A small image classifier, trained from scratch.
Model: 32-pixel images, arch mobilenet_v2.
Training: 13000 steps, batches of 128, held-out accuracy 100%.
Rows from block 12, named by matrix and row number. Each number is 128 + 32 x the weight over the matrix's rms, rounded and kept within 0 to 255. All counts start at 0.
# convs2: project pointwise conv (model.blocks.12.convs.2.weight, 160x960x1x1), inputs 0-41
convs2.2 [103 120 137  81 155 104  90 126  63 113 129 135 120 152  90 146 102 163 124 124  78 125 173 135  92 126  86 156 118 140 122 132  77 129 127 137 116  53 171 102 143 147]
convs2.3 [134 218 121 109  85 153 113 123 124  79 135 126 175 152 123 130 149 174 127 134 159 152  93 100 127 134 154 189 129 192 140 117 103 133 114 205 121  37 103 161 147 173]
convs2.4 [140 149 122 110 121 175 132 185 152 155 182 147 137 155 121  63  64 102 168  87 118  95 126 137 125 118 168 166 133 127 101 119 129 115 119  92 186 111 131 122 141 126]
convs2.5 [150 153  89 140  93  41  47  75  87  38 164  52 163  59 163 112 138 104  90  73 145  80 109 139 174 152 102 104 138 116 165 125  90 150  86 110 173 114 137 157 146 149]
convs2.6 [160  67  95 138 146  60 113 163 145 124 113 112 165  94 144 150 132 134 132 168 128 130 143 137 150 136 143 108 189  54 155  98 178 137 151 151 137 193 108 127 142 144]
convs2.7 [162 147  65 133 106 142 150 140 146 141 114 160 181 151 166 123 128 147 154 123 153 122 104 180 190 185  95 154  96 174 102  91 180 175 108 147 135 118 110 166 177 132]
convs2.8 [155 120 128 170  68  87 102  65 157 111  65 147 179 102  97 161 182 112 155 194 136 163 120 118 116  96 123  80 172 112 160  89 144 119 179 121 136 139 165 144 102 123]
convs2.9 [160 149 123 136 152 177 139 150 130 146 120 127 137 177 162 107 122 111 139 143 115 131 140 173 183 182 136 153 133 144 102 127 166 183 165 113 103 128 137 146 158 111]
convs2.10 [105 106 172  45 153 133  93 123  45 130 165 115  91  95  96 110  75 143  85  59 102  82 190 114 121 124 135 100  82 155 132 193 101 125  79 125 142  72 235 122 142 130]
convs2.11 [145 127 117 106 125 119 103 132  96 119 152  98 137 126 164 121 109 123 118 108 142  63 158 140 189 168 101 131  97 128 144 140 140 169  94 107 141  92 161 165 144 139]
convs2.12 [150  62 144 114  93 123 104 117 127  88 165 106 152 115 142  83 100  85  65 103 120  83 168 108 149 117 109 111  88  65 152 174 157 131  81  98 143 136 171 124 115 104]
convs2.13 [ 91 110 121 123 125 116 127  63 152 121  55 170 126 112 104 103 133 122 189 201 105 150 147 133 115 125  41  95 125  94 126 165 131 125 133  93 128 135 152 134 148 108]
convs2.14 [ 84  83  98 112 118  71 135 113 105 161  99 130 143 103  88 147 161 195 150 120 113  74 119 115  91 107 110  36 150 131 124 137 108 101 173  81 103 132 106  91  99 141]
convs2.15 [126 140 112 107 112 184 140 181 125 120 180 139  94 122 110 122  96 149 124 121 107 171 102  82  84  90 134 128 144 163 113 122 143  86 126 145 179 105 112  96 106 123]
convs2.16 [167 141 146  98 147 189 117 162 145 163 154 118 147 141 125 141 201  92 108  89 189 118 116 131 139 137 175 164  41 136 168 100 161 135  49 184 153 144 100 136 122 169]
convs2.17 [ 97 133 158 103 168 151 142 144 127 113 180 132  78 135  91  86 135 113  85 117 139 144 162  77 120  83 132 113 102 130 142 136 137 107  79 120 166  82 150  68  94 104]
convs2.18 [162 158  57 128 159 150 109  85  74  48 111 151 139 145  92 162 116 151 223 147 118 115 166 168 129 145  68 140 128 177 108 134 101 146 162  94 174  76 117 122 165 140]
convs2.19 [108 136 212  67 137 169 142 148  88 114 185  72 116 107 117  91 134 103  23  52 133  46 145 123 116 113 134 172  30 104 157 169 102 117  50 138 127 131 146 119 122  89]
convs2.20 [125  99  88 157 112  73 101 115 144 130 146 151 144 111 131  99 100 118 122 144 106 135 100 147 139 150 147 133 179  73  96 123 125 162 160  68 139 137 117 162 145 127]
convs2.21 [111 198 130 136 125 225 145 151 158 125 122  92 107 173 101 165 146 179  91 140 134 124 141 114 102 117 119 178 147 209 171 125 121  87 103 190 163  47 118  84 107 156]
convs2.22 [118  90 131  96 146 119 124 108 116 136 144 129 128 178  73 111  99 100 133  94  96 111 170 106 101 108 151 155  87 115 119 144  91 102  99 119 126 120 169 102 112 143]
convs2.23 [ 77 105 154  80 158 147 131 117 153 135 166 108  38 149 107  80   9 119 167 128  75  98 164 130 134 121 116 104 145 120  90 176 162 136 146 104 173  71 139 132 151  89]
convs2.24 [131 114 107 201 105 134 155  15 129 168 114 149 155 135 101  95 152  99 174 114 189 148  91 133  83 129 106  82 140 124 165 103 161 103 120 159 136 181 119 125  83 179]
convs2.25 [104  97 125 141 134 108 170 154 198 107 156 108 120 142 132  51  72  82  57  94  76 132 173 100 125 120 138 155  95  89  85 170 129 100 103  76 130 136 157 125  98  59]
convs2.26 [149 155 156 127 127 112 118  63  88  91 129 117 117  96 171 150 137 110 143 133 142 103 147 159 179 151  97  98 123 148 142 151 101 161 108 150 107 122 135 149 149 131]
convs2.27 [163 111 145 152 120 164 201 123 200 135  94  99 127 138 178  98 196 114  64 145 136 134 177 148 166 139 132 168 127  98 146 132  92 145 136 154  72 128 146 149 133 103]
convs2.28 [122 133 133  88 139 128 114 136 121 102 149 153 112 127 185 143 110 123 158 138 111 144 134 124 184 138 104 111 121 131 138 154 146 148 125 133 101  90 117 135 127 120]
convs2.29 [146 141 127 133  99 113 139  59 209 153 103 120 157 118 123 105 141 162 144 198 147 139 105 132 105 118 149 118 184 135 149 123 166 115 207 167 102 139 119 112 106 130]
convs2.30 [174 123  94  61 102 147  59 142 109 178  95 164 136 102 151 137 124 122 141 117 105 191 154 126 153 141  75 178 103 116 141 136 193 159 117 104 136 141 103 137 142 123]
convs2.31 [129 224 160 110 136 193 124 138 165 143 142 147 107 171  94 116 143 154 171 143  99 130 146  86 108  79 122 172 108 216 153 132 136 117 135 139 105  52 134  95 108 167]
convs2.32 [155 166 101  74 132 194 103 143 114  36 131 159 119 171 146 120  86 128 196 152 119 141 137 163 151 143 136 129 143 179 140 124 158 174 141 173 157  70 140 137 166 166]
convs2.33 [ 99 147 124  73 167 135  77 142  85  85 148 112 141 133 103 118 151 124 167 152 175 120 166  92 107  92 178  92 106 165 158 115  81 108  83 164 136 145 144 107 112 192]
convs2.34 [137 118 125 120 144  58  82  83 137 150 115 175 129 109 136 197 163 176 125 167 111 178 127  89 125 102 120  83 155 100 154 119 168 121 177  61 138 153 134 123 103 143]
convs2.35 [146 182 105  96 143 120  70 142 106  91 127 132 198  40 168 146 154 144 120 137 153 121  97 136 176 121 120 126  93 164 135 137 135 173  95 106 109 116 103 125 153 138]
convs2.36 [144  87 186 110 130  75 105 102 125 117 185 128 144 117  84 133 145 114  92 132 131 164 153  96 113  97 132 124 123 110 110 154 103 113 143 135 154  79 120 134 134 101]
convs2.37 [119  45 167 169 150 100 159 133 162 220 152 110 129 114 131 108  95 118  88 119  71 176 118 119 115 103 158 133 175  39  90 107 156  90 156 118 147 185  99 103  95  83]
convs2.38 [171 130 113 124 126 125 124 139 139 145 137 137 116  90 168 128 106 164 129 160 146 155 105 141 191 159 141 149 115 122  96 130 138 175 137 152 150 175 119 138 155 111]
convs2.39 [167  90 131 241 137 112 177  98 225 148  50 128 202 134 178 141 149 149 122 202 172 159  75 195 186 185 108 103 208 109 167  41 110 168 165 147  72 190  47 172 156 129]
convs2.40 [112 116 122 165 133 123 126 134 113 147 145 118 101 108 135 127 109 122 117 126 118 177 110 150 169 156 132 144 153 103 116 106 124 184 160 133 111 148 134 150 149 121]
convs2.41 [101 113 142 105  83  39 105 158  91 129 157  59 118  73 131 112 157 113  35  76 146  91 151 121 126 123 134  97  64  92 135 151  77 114  64 111 144 158 158 127 137 155]
convs2.42 [ 98 111 162 149 137 117 136 110 138 125 144 103 125 128 101  79 100 144  92 124  97 109 156 105  75  89  87 148 133 107  98 170 134  99 131 123 148 127 143 124 102 124]
convs2.43 [151 168 104 113 139 114 117  92 158 138  86 115 155 137 189 172 148 128 132 179 168 160 131 149 200 151 115 143 161 146 169 130 147 187 168  80  65 134  94 144 169 132]
convs2.44 [117  96 133 139 154  86  84 142 109 133 184 119 148 110  97  50 110 109  83  99  99 142 159 116  87  96 124 115  96 105 100 136 139  89  95 140 180 122 134  93 106  97]
convs2.45 [ 82 133  99 132 129 156 154 153 124 150 114 101 124 135  73 121  95 143 130 118 123 164 114 116  56  88 134 133 114 123 129 151 116  76 131 108 154  98 148 114 108 154]
convs2.46 [115 189 111  82 109 202 181 107  71 133 127 185 127 130 108 165 151 151 199 106 122 120 115 137  83 114 163 107  97 215 156 118 117 117 153 123 136 126 151 112 132 160]
convs2.47 [143 165 117 164 104 156 134 106 164 110 149 137 148 168 182 101 110 117 126 112 125 150  94 148 173 175 117 136 170 149 118  99 159 169 156  98 161 113 132 143 137 104]
convs2.48 [117  89 155 128 139 118 118  91  69 119 144  82 123 139 134 136 123 134  71  76 132  63 166 139 140 111 145 107 108 110 150 170 102 130  77  90 128  73 172 127 136 135]
convs2.49 [138 151 115 164 138 218 183 148 162 156 158 119 123 146 148 101 159  89  89 120 158 101 158 154 145 168 153 217 125 174  92  97 169 143  94 169 106 102  77 140 125 137]
convs2.50 [ 93  58  97 162 172  93 102 111 124 128 156 156 129  86 133  89 100 116 124 124 110 103 172 125 138 119  73  83 154  85 122 144 109 106 104 114 173 120 134 111 133 107]
convs2.51 [101  97 105 144  96 139 138 113 105 104 141 123  95 103  77 151 120 129 161 119 107 112 135 144  78 119 128 160 122 129 132 149 126 108 106 119 115 151 124 103 124 139]
convs2.52 [115  43 174 135  97  80  91  81 134 132 145 111 113  97  93  66 114  76  59 122 138  97 162 107  90  80 105  87 153  64 113 172 113 103 152  64 153 150 194 106  95  91]
convs2.53 [ 97 166 110 118 132 165 178 114 122 129  80  60 141 130 128 101 128 160  95 107 116 104 161 181 131 177  98  95  95 147 124 172  52 143 132  80 102  93 168 145 169 142]
convs2.54 [140 106 116 130 136 124 121 136 139 116 101 168  97 137 194 118 132 149 126 149 178 123 100 156 164 144  85 119 112 137 171  88 140 165 138 124 106 127  86 142 156 124]
convs2.55 [130 120 125 148  76 109 118 102  98 107 142 171 164  98 111 123 142 104 169 144 105 158 106 119  97 107 116 107 128 127 129 141 139 110 168  85 171 139 119 107 101  86]
convs2.56 [169 181 158 134  69 144 146 127 117 129  89 166 168 129 120 159 169 142 142 145 126 154  58 124 123 138 127 165 105 183 136  95 131 121 159 141 148 191  72 137 123 143]
convs2.57 [ 82 113 188 156 197  33  95  92 131 178 156 103 103  76 104 156 144 151 145 142 103 142 124 119  99 119  69 111 141 114  81 146 116 106 124  94 124 165 146  83 103 117]
convs2.58 [142  64 132 102 102 127 124 153 129 152 184 125 115 106 129 120 100  72 112 111  96 162 142  88 108  89 160 103  80 101 102 159 145 100  93 105 139 192 149 107  92  66]
convs2.59 [169 162  36 146  83 135 175 177 195 161  79 162 165 111 180 139 136 161 187 184 133 178  50 193 179 208 146 149 183 132 139  70 191 194 189 104  94 179  48 190 180 162]
convs2.60 [161 202 120 137 123 122  82 143  85 116 100  51 153 187 131 161 165 129  90 120 129 118 111 121 152 131 151 138  80 178 139 125 125 148  99 183  73  90  83 125 129 121]
convs2.61 [129 144 120 114 136 131  84  78 141 110  80 179 126 122 187 142 101 104 162 135 125 154 157 112 182 137  62  94 144 129 132 132 160 146 169  35  95 125 150 126 132 115]
convs2.62 [112 156  79 131  68  76  71 108  94  71 173  77 134 136 112 168 151 107 127 109 121 126 103 108  68  94 125  96  91 134 173 132 138  95  86 165 173 158 153 107 106 138]
convs2.63 [133 148  88 165  82  99 107 130 165  75 168 114 147 184 129 113 131 111 117 161 117 149  96 131 152 156 114 121 181 121 109 113 148 147 112 160 140 151 110 151 134 137]
convs2.64 [124  75 113 103 129  64 103 143 139 125 173 137 148 137 123  91 110  87 136  93 120 114 144 118 106 124 170 111  96  66 110 166 164 104 101 118 168 140 157 126 115 116]
convs2.65 [135 103 102 137 154  94 154 105  90 108  98 110 156  89 162 180 197 126 140 129 175 123 146 158 131 133  98  79  80 113 140  93  91 133 124 116 101 126 153 125 144 162]
convs2.66 [ 85 115 131  65 127 107  90 118 138 110 167  96  82 161  87 134 102 110  88 106 119  93 109  80  83  85 205 143  83 116 132 175 123 106 104 139 150  88 169 102 102 120]
convs2.67 [ 93 144  64 209 140 145 181  99 108 128  76 141  98 172 117 122 161 152 151 148 160 129 165 132 121 143 120 111 181 154 158 131  94 139 158 133  84  63 120 170 139 164]
convs2.68 [104 145 139  74  93 178 125 160  47  88 117  88  95 164  85  80 148  77  68  59 137  91 163 110 124 121 119 120  59 155 137 205 115 125  64 147 127  91 159 104 131 167]
convs2.69 [169 174 149 147 110 205 139 148 130 130 118  91  94 166 134 124 177  90 117  89 174 106 156 125 159 165 170 149 101 192 106 144 115 149 106 170 103 130  85 145 120 134]
convs2.70 [145  92  65 175 136  70 164 134 107  96 147  82 167  71 169  96 159 131  60 118 109 133 126 173 166 153 148 152 144  74 140 133 114 150 145  79 126 131 117 135 142 106]
convs2.71 [108 111 129 131 166  44 113 170 114 125 142 125  99 140  66 118  99 134 109 109 113 110 136  91  98  98 137  88 121  76 105 137 110 104 117  74 165 157 123 113 116 128]
convs2.72 [ 40  91 203 102 196 106  95 103 104 114 176  75  70 115  62 106  39 119  87  94  77  79 189  96  57  75  92 117  71  77  95 207  56  62  90  86 157  96 212  70  95  76]
convs2.73 [ 69 214 113 143 179 169 173 135 140 141 132  68  63 164  30 160 104 163 109 164  69 115 135  96  65 103 128 139 136 166  58 148  82  74 173 152 100 104 133  77  84  84]
convs2.74 [195 135 109 130 147  89 118 106 135 127 100 189 152 106 143 181 185 191 166 183 170 179  72 130 155 157 106 130 163 160 114  77 144 156 152 119 133 105  83 152 129 135]
convs2.75 [143 128 111 164 119  83  61  89 174 102 150 174 152 106 145 119 170 110 126 149 142 107  81  95 108  88 159 169 152 120  99  64 173  85 152 131 172 155 109 104  78 100]
convs2.76 [121 136 136 176 145 122 129  85 167 163 103 168 178 135 117 188 151 186 172 182 105 194  93 109  99  97 121 177 174 135 123  92 147  93 175 133 115 173 102 103  88 152]
convs2.77 [102 118 137 140 162  89  71 114 127  79 141 128 129 109 112  83 136 117 117 113 130  95 173  68 104  94 101 145 106 100 122 174 125 102  88  97 157 125 118 102 103 100]
convs2.78 [114  99 118 127 144 128 148  85 103  88 111  86 124 169 138 121 123  88  87  65 116 101 169 145 147 147 114  86 112 111 141 178 101 134  90 101 126 126 165 137 151 116]
convs2.79 [104  91  88 179 160  70  85 109 125 132 128 138  94 114 119 141  85 159 147 151 122 127 152 113  83  94 108 116 196  85 131 128 120 105 176  99 123 135 101 102 104  95]
convs2.80 [ 95 133 163  93 125 140 125 143 124 116 117 111 109 112 116 148 142 117 129 113 135 117 148  92 127  93 146 151 133 128 155 164 111 112 129 139  85 101 151 122 123 174]
convs2.81 [154 165  95 157 110 174 196 141 173 185 116 171 146 206 156 128 109 149 200 136 157 133  83 182 159 151 183 166 145 158  98  65 137 151 169 189 100 146  59 157 154 152]
convs2.82 [142 163 146 100 138 179 168 183 107 145 149 101  90 123 120 103 118  85  96  98 106 100 135 145 133 130 169 114  85 142 102 147  95 134  87 174 109 113 140 134 130 105]
convs2.83 [159  85  94 145 118  84 154 145 156 171 114  99 121  98 129 140 157 149  91 139 138 158  85 123 131 134 150 130 127  78 131  81 128 129 122 107 124 160  83 140 119 119]
convs2.84 [117 184  54 195 120 200 236  54 160 119  86 143 151 161 136 148 151 147 166 178 137  73 111 136 146 163  74 125 157 177 130 135  92 146 184 127 103 133 103 131 144 137]
convs2.85 [ 81  91 117 105 132 123 112 117 105  93 207 106  99 126 102  51  51  95 113  79  92  71 216 104 129 118 134  90 103  87 104 230 116 106  66 107 183  59 243 122 106 100]
convs2.86 [119  98 107  75  81 141 125 130 138 121 124 112 116 184 134  83 138 106 138 131 119 139  97 139 149 154 138 171  87 125 151 141 167 141  68 127 148  85 150 146 148 137]
convs2.87 [127 128  86 167 128 142 178 146 132 162 104 171 143 156 101 131 154 120 163 134 162 173 142 111  87 144 122 147 133 123 137  75 190 113 125 188 142 134 116 102 123 123]
convs2.88 [137  73 135 120 142 124 133 128 101 158 112 135  81  94 191  98 155  95 141 102 172 122 136 161 201 159 149  93 104 103 120 151 125 183  97  67 118 173 133 164 147 147]
convs2.89 [ 98 168 121 126 126 167 106 154  48 111 151  99  91 179 102 105  92 100 164  79 143  74 163 120  86 143 130 100  89 139 137 181  99 127  72 153 146  78 176 133 121 140]
convs2.90 [124 109 166 107 152 165 125 150  78 150 142 117 115 130 111 109 136  66  83  71 173  78 142 132 129 106 130 158  83 143 146 156 116 118  55 125 114 152 135 117 128 145]
convs2.91 [111 178 129 113 136 176 147 197 142  96 114 132 107 135  70 134 131 150 149 143 143 114 122 120  92 113 160 142 133 154 126 123  90 101 150 161 136  89 137 102 118 158]
convs2.92 [152  85 111 116 127  96 132 109 138 163 101 128 125  91 164 139 128  90  84 115 124 182 138 175 190 169 100  52  89  58 165 152 129 168 103  87  95 165 150 163 182 155]
convs2.93 [ 77 125 133  89 150 179  95 155  78 100 177 108  94 120  96  84 106 107  82  93 124  91 192  89  92  89 161 156  63 129 113 190 132  98  76 176 151 101 164  96  98 110]
convs2.94 [121 183 113 104 127 109 137 127 138 138 139 170 122 175  75 180  80 199 153 181  74 128  74  95 101  83 119 104 152 152  87 109 131  84 167 137 157 128 115 107  78  33]
convs2.95 [132 201 128 130 104 157 137 145 115 116  98 140 147 175  73 123 146 158 155 134  83 140 149 101  82 106 125 103 113 168 120 130 121  84 168 149 112 104 140 103 114 124]
convs2.96 [141 118 136 111 132 137  92 169 121  96 124  99 131 125 191 124 150 100 100 122 106 108 141 159 198 165 126 117  58 117 138 133 119 187  67 106 141 156 157 138 161 128]
convs2.97 [186  97 117 171 132  84 138 146 150 142 158 100 131  92 166 140 172  78  95 104 136 160 121 142 181 152 136 105 122 126 156 113 121 162 111 163 135 120 108 149 159 155]
convs2.98 [134 189  76 134 109 134  97 123 176  91 103 145 127 121 126 174 133 209 138 187 117 180 106 139 169 132 131 163 180 169 157 124 105 136 168 162  94  81  95 124 141 163]
convs2.99 [187 100 167 153  64 154 145 160 155 205 164 159 113 130 162 134  93 114 126 140 155 143  76 153 149 161 155 186 145 133 118 101 190 142 137 146 122 169 102 151 144 118]
convs2.100 [139 136 135 174 127 163 174 116 147 118  86 108 136 114 158 168 125 133  92 122 111 126 145 138 140 163 149 130 138 149 104 106 119 141 135 143 107 149 124 142 134 107]
convs2.101 [161  72 157 101  81 102 142 143 161 120  94 148 148 121 179 138 113 110 149 144 122 184 139 139 157 152 138 122 180 106 118 108 175 155 138 166  93 142  88 163 145 127]
convs2.102 [128 191 173 131 139 184  90  30 107  62  86 142 153 132 118 171 119 135 170 145 149 145 141 128  89  97 114 140 143 212 140 147 163 100 160 110 140 100 134 107 118 134]
convs2.103 [100 120 162 143 144 104 157  97 110 131 142  68 166 113 131 121 153 142  52 106 159  52 137 117 101 117  88 152 108 114 137 164 108 105  91 118 142 104 156 114 101 140]
convs2.104 [117 164 123 110 120 120 106 127 177 150 134 130 102 143 141 174 167 191 169 173 142 142 127 125 147 102  97 146 188 136 134  94 113 137 217 189 104 133  90 129 127 131]
convs2.105 [111 129 128 179 156 125 182 177 103 103 143  67  92  98 136 101 154 105  66 114 115  38 156 142 136 155 111 127 135  95 122 146 135 145 133 113 187  96 146 139 123 103]
convs2.106 [146  84 166  75 133 138 146 139  93 149 124 147 106 106 122  95  79 101  95  54 139 110 118 123 137 130 146 150  33  98 135 124 173 128  67 128 121 172 145 149 118 100]
convs2.107 [ 91 111 128 159 143  72 123 104 104 109 136 111 104  97  87  99 147 135 103 142 112 129 139  90  81  97 102 110 142 103 139 118  78  84 136  90 124 152 169  91  81  92]
convs2.108 [ 71 195 130 140 108 199 115 148 133 131 119 101  93 168  39 185 120 144 110 177 134 112 127  80  71 111  80 175 147 195 115 141  62 133 155 179  89 110 106 119 102 124]
convs2.109 [155 173 142  92 149 147 137 186 130 153 123 130 128 106 157 138 165 123 140  80 168 148 119 133 155 140 196 169  59 184 143 113 160 156  78 141  88 151  82 141 134 168]
convs2.110 [162 117 153 127 100 106 111  66 156 101 115  72 186  89 126 113 197 114  96 127 196 148 123  85 105  93 146 149  71 141 194 107 136 118  60 112 144 116 110 116  95 136]
convs2.111 [ 98 168 104 138 119 163 134 160 135  51 113 133 123 173 123 122  92 175 133 169 140 161 116 138 133 155  85  94 195 146 132 113 154 141 166 144 144  94 115 110 147 165]
convs2.112 [122 138 131 118 159 131 142  81  87 129 103  94 135 152 164  79 184  65 109 107 130 133 123 168 207 164 157 123  80 124  99 135  95 181  61 132 127 183 117 144 164  87]
convs2.113 [122 136 133  95 108 132 134 125 163 162 169 124 133 123 183  90 138 106 128 111 136 106 143 156 197 151 131 163 141 106 137 133 106 178 150 136  98 111 166 124 155 104]
convs2.114 [120 150 122 142 147 122 146  77  84  68  66 118 152  80 112 192 200 191 145 127 161  93 163 141  91 130  67  70 104 174 176 118 112 109 149 160 102 122 166 125 117 176]
convs2.115 [141 125 116 104  91 112 129 147  98 141 123 164 180  82 143 138 126 146 142 130 131  97  74 144 125 147 154 141 114 151 150 108 174 144 117 129 150 137  97 125 122 129]
convs2.116 [107  78 116 154  95  88  92 114 126  61 176 114 130 156 127 132  97 160 167 144 112 112 146 105  92 105  80  86 255 113 171 163 112 112 228  85 158  97 148 121 107 168]
convs2.117 [151  73 127  86 151 154  65 137 102 128 201 108 138 125 146 147 168 113 113 104 122 113 163 111 155 113 141 103  59 106 109 128 153 130  38 155 141 128 135 120 110  71]
convs2.118 [ 72  81 136  84 109 101  87 122 107 101 145 119  74 140 109 123  90 149 136 121  83 111 165  88  93  87 147 104 140 105 132 156 135 116 123  97 136  93 191  85 127 101]
convs2.119 [ 99 123 148  90 140 136 158 201 161 127 120 142 113 140  68 129 121 131 117 112 118  94 165 101  74 121 150 133 121 120 137 137 109  87 110  94 160 117 117 100  96 110]
convs2.120 [141 133 135 101 100 133  58 143  88  45 168  97 133 130 152 101 121 104  86  98 112  89 120 120 161 131 167 154 110 137 181 148 131 170  93 209  95  91 135 143 141 136]
convs2.121 [112 108 143 107 160 138  97 109  95 169 148  94  63 153 101 147 137 106 114 138 119 151 179  86  91 100  88 142  92 113 130 160 158 119 115 194 146 138 172 127 139 130]
convs2.122 [134 110 115 108 119 190 152 123  89 211 111 132 120 142 137 132 177 133 130 109 136 148 121 129 132 112 103 118  80 171  99 107 135 122 136 137 104 148 161  82 131 128]
convs2.123 [ 58 120 132 139 211 145 178 185 129 139 124 126  86 216  75 135  92 120 147 118  82 121 161 109  70  89 121 163 149 100 107 122  97  83 166 115 146 136 132  74 100 132]
convs2.124 [ 93 115 131 125 155  67 112 124 145 126 127 117 122 113 110 120 130 145 141 127 105 120 136 125  90 116  95  97 165  76 122 131  98 117 159  97 143 130 185 138 106 108]
convs2.125 [112 119 205 145 162 170 119 177 127 166 157 156 133 165 105 113  95 101 122  95 128 135 125 128  96 127 255 128 106 105 134 124 177 109  78 127 161 106 114 106 103 127]
convs2.126 [123 172  94 159 101 166 153 107 134 103 144 116 136 137 124 125 142 159 153 185 123 111 102 129 120 142 130 173 157 144 123  79 146 128 179 138 144 101  94 107 118 156]
convs2.127 [ 60 111 120 115 157  62 103  91 108 104 122 113 131 131 120 104  78 110 127 134 116 123 202  86  87  78 112  78 101  90 143 186 135  93 149  95  98 104 179  91 103 101]
convs2.128 [172 181 146  74 113 162 145 198 145 117 137 205 124 171 171 142  93 122 164 108 106 148 119 147 159 162  98 125  90 192 135 108 187 175 133 148 163 145 123 128 158 124]
convs2.129 [102 202  88 141 131 170 123 120 126 138 102 101 148 136 115 143 132 106 110 149 154 130 164 131 109 106  94 105 119 193 133 109 130  98 136 102  86 117  78 114 114 150]
convs2.130 [159 145 103 161  57 171 184 196 167 218 108 113 193 151 155 133 149  84 116 137 160 166  61 141 166 150 149 191 132 129 135  44 158 134 136 196 111 180  62 134 123 124]
convs2.131 [149 142 121 129 119  97  95 136 135 139 126 144 149 128 179 174 119 174 169 166 134 158  96 145 175 143 126  95 150 132 131  81 163 164 146 185 134 165  97 155 155 116]
convs2.132 [121 183 127 113 127 135 179 154 151 169  44 116 136 175 108 167 112 206 145 186  99  99  82 119 121 136 146 159 142 174 119 128 101 133 186 138  61  95 121 116 136 137]
convs2.133 [124 188 120 170 117 160 180 116 160 103  87 141 102 146 139 165 160 168 185 153 160 185  90 165 151 147 118 156 153 151 150  88  89 145 209 161  91 117  94 144 159 171]
convs2.134 [133 122 132  98 136  90  96  98 145  90 123 118 137 152 108 117 126 103 105 135 140 166 158  66  90  63 179 107 128 112 138 149 105 106 118 167 155 163 155 110  97 123]
convs2.135 [136 128 130 172  81 121 111 158 177  97 204 130 135 138 130  97 106 105  98 149 109 165 106  97 118 112 135 186 171 122 159 125 159 123 152 137 173 127 122 102  92 117]
convs2.136 [133 115 125 105 160  84  71  94 121 125 154 150 155  83 111 124 177 103 144 113 172 140 139  83 113  79 125 146 150 141 163 121 154 112 107 110 161 132 116 112 102 172]
convs2.137 [126 160 124 138 162 134 148 143 116 142 164 138 120 169 109 122 123 110  87 108 126  97 140  95 101 108 167 138 107 124  90 173 118 113 126 102 141 140 156 115 108  88]
convs2.138 [ 83  88 113 162 120  40  83 103 112 123 133  96 105 114  77 136 124 135 124 130 112 118 131  68  80  81 162 111 118 100 164 143 104  70 112 118 102 116 163 106  74 118]
convs2.139 [125  74 191  96 159  86  82 110 215 128  91 198 153 101 158 121 142 119 154 137 173 160 126 122 147 147  92  98 213 117 144 154 139 160 157 102  67 114  71 150 132 136]
convs2.140 [114 143  87 158  83 122 154 124 108 114 170  61 140 152  95 133  99 106 132 103 129  95 135  89  85 104 136 143 143 127 123 147 115  98 140 137 165  97 201 138 108 134]
convs2.141 [145 236 160 139 118 161  75  66  67 101 121  89 112 102 132 166 137 141 121 119 146 106 165 134 176 144  86 153 130 220 137 149 103 163 138 126  94 109 141 127 146 156]
convs2.142 [ 83 103 142 115 205  75  97 107  90  71 125 117 128 107  91 113 110 155  97 135  87  98 182 112 109  97 166  92 158 115 109 156 107 100 147  75 126  72 171 101 103 115]
convs2.143 [108 142 159 154 147  89 116  76  88  90  87 107  92 125 116 109  73 106 152 126  87  97 169 122  95 121 111  66 158 146  86 150 102 119 138 109 107  79 155 112 138 121]
convs2.144 [176 136 118 110 154 125 110 195 183 189 146 155 140 125 181 152 156 114 126 178 149 150  58 116 150 133 183 142 149 135 126  39 165 139 158 129 145 146  69 153 118 116]
convs2.145 [135 145  96 142 133 177 162 180 174 133 115 116 139 126 130 142 124 164 168 155 130 167 106 191 130 178 154 159 187 133 129 101 135 161 177 132 131 124 130 122 165 171]
convs2.146 [123 128 112 101 124 141 106 176 143 119 140 141 123 144 114 102 125  90 131 122 147 100 174 115 112 121 177 135 145 117 104 187 153  99 108 123 137  86 139 108 110 128]
convs2.147 [ 88 209 125 146 121 145 192 133 169 139 138  68 119 112  90 160 145 157 120 118 115 111 100 108  79 109 178 109 114 151 120 162 115 101 120 100 161 138 118 122 108 119]
convs2.148 [147 112  85 145 132 125 137 120 104 136 149 125 104 134 101 166 141 152  82 127  97 153 134  81  81  96 174 166 122 130 168 136 101  89 141 122 164 104 121  87 106 132]
convs2.149 [132  71  91 171 131  21  71  91  94  98 132   1 144  48 141 134 157 148  30 109 155  71 134 121 125 151 109  88 137 109 144 144  90 140  98  75 129 152 129 146 124 150]
convs2.150 [111 177 130 142 154 107 123  48 100  65  44 128 132 103 108 201 190 188 144 154 118 112 114 158 129 140  60  76 134 184 173  92 112 149 145 114 117 121 147 147 128 139]
convs2.151 [ 97 108 112 131 137 120 125 153 140  92 126  62 142 138 121  40 125  63  50  96 108 111 207 110 105 116 112  83 118  48 157 184  84 121 133 121 152  85 197 141 130 116]
convs2.152 [121  62 121 183 100  90 150 124 155 132 158 126 101 100 140  93  52 133  88 136  84 122 128 135 150 152 128 128 147  73  97 136 136 155 119 108 136 117 132 158 143  96]
convs2.153 [152 178 163  94 103 112  73 123 128 143 133 106 147 132 204 143 137 100 116 113 150 184 107 139 210 162 120 162  96 146 123 113 146 173 115 153 124 163 140 156 131 121]
convs2.154 [182  31 160  97 127 109 134 215 115 196 163 178  93 111 185 149 134 136 108  99 115 147 102 142 145 157 181 139  74  62 112 120 180 140  85  60 166 170 108 131 134  91]
convs2.155 [119 142 151  94 132  81  40 184  85  54 142 135 155 120 108 139 146 138 145 108 157 111 102  98 110 100 149  80  79 163 171 155 149  92  66 131  85 118 145 111 110 172]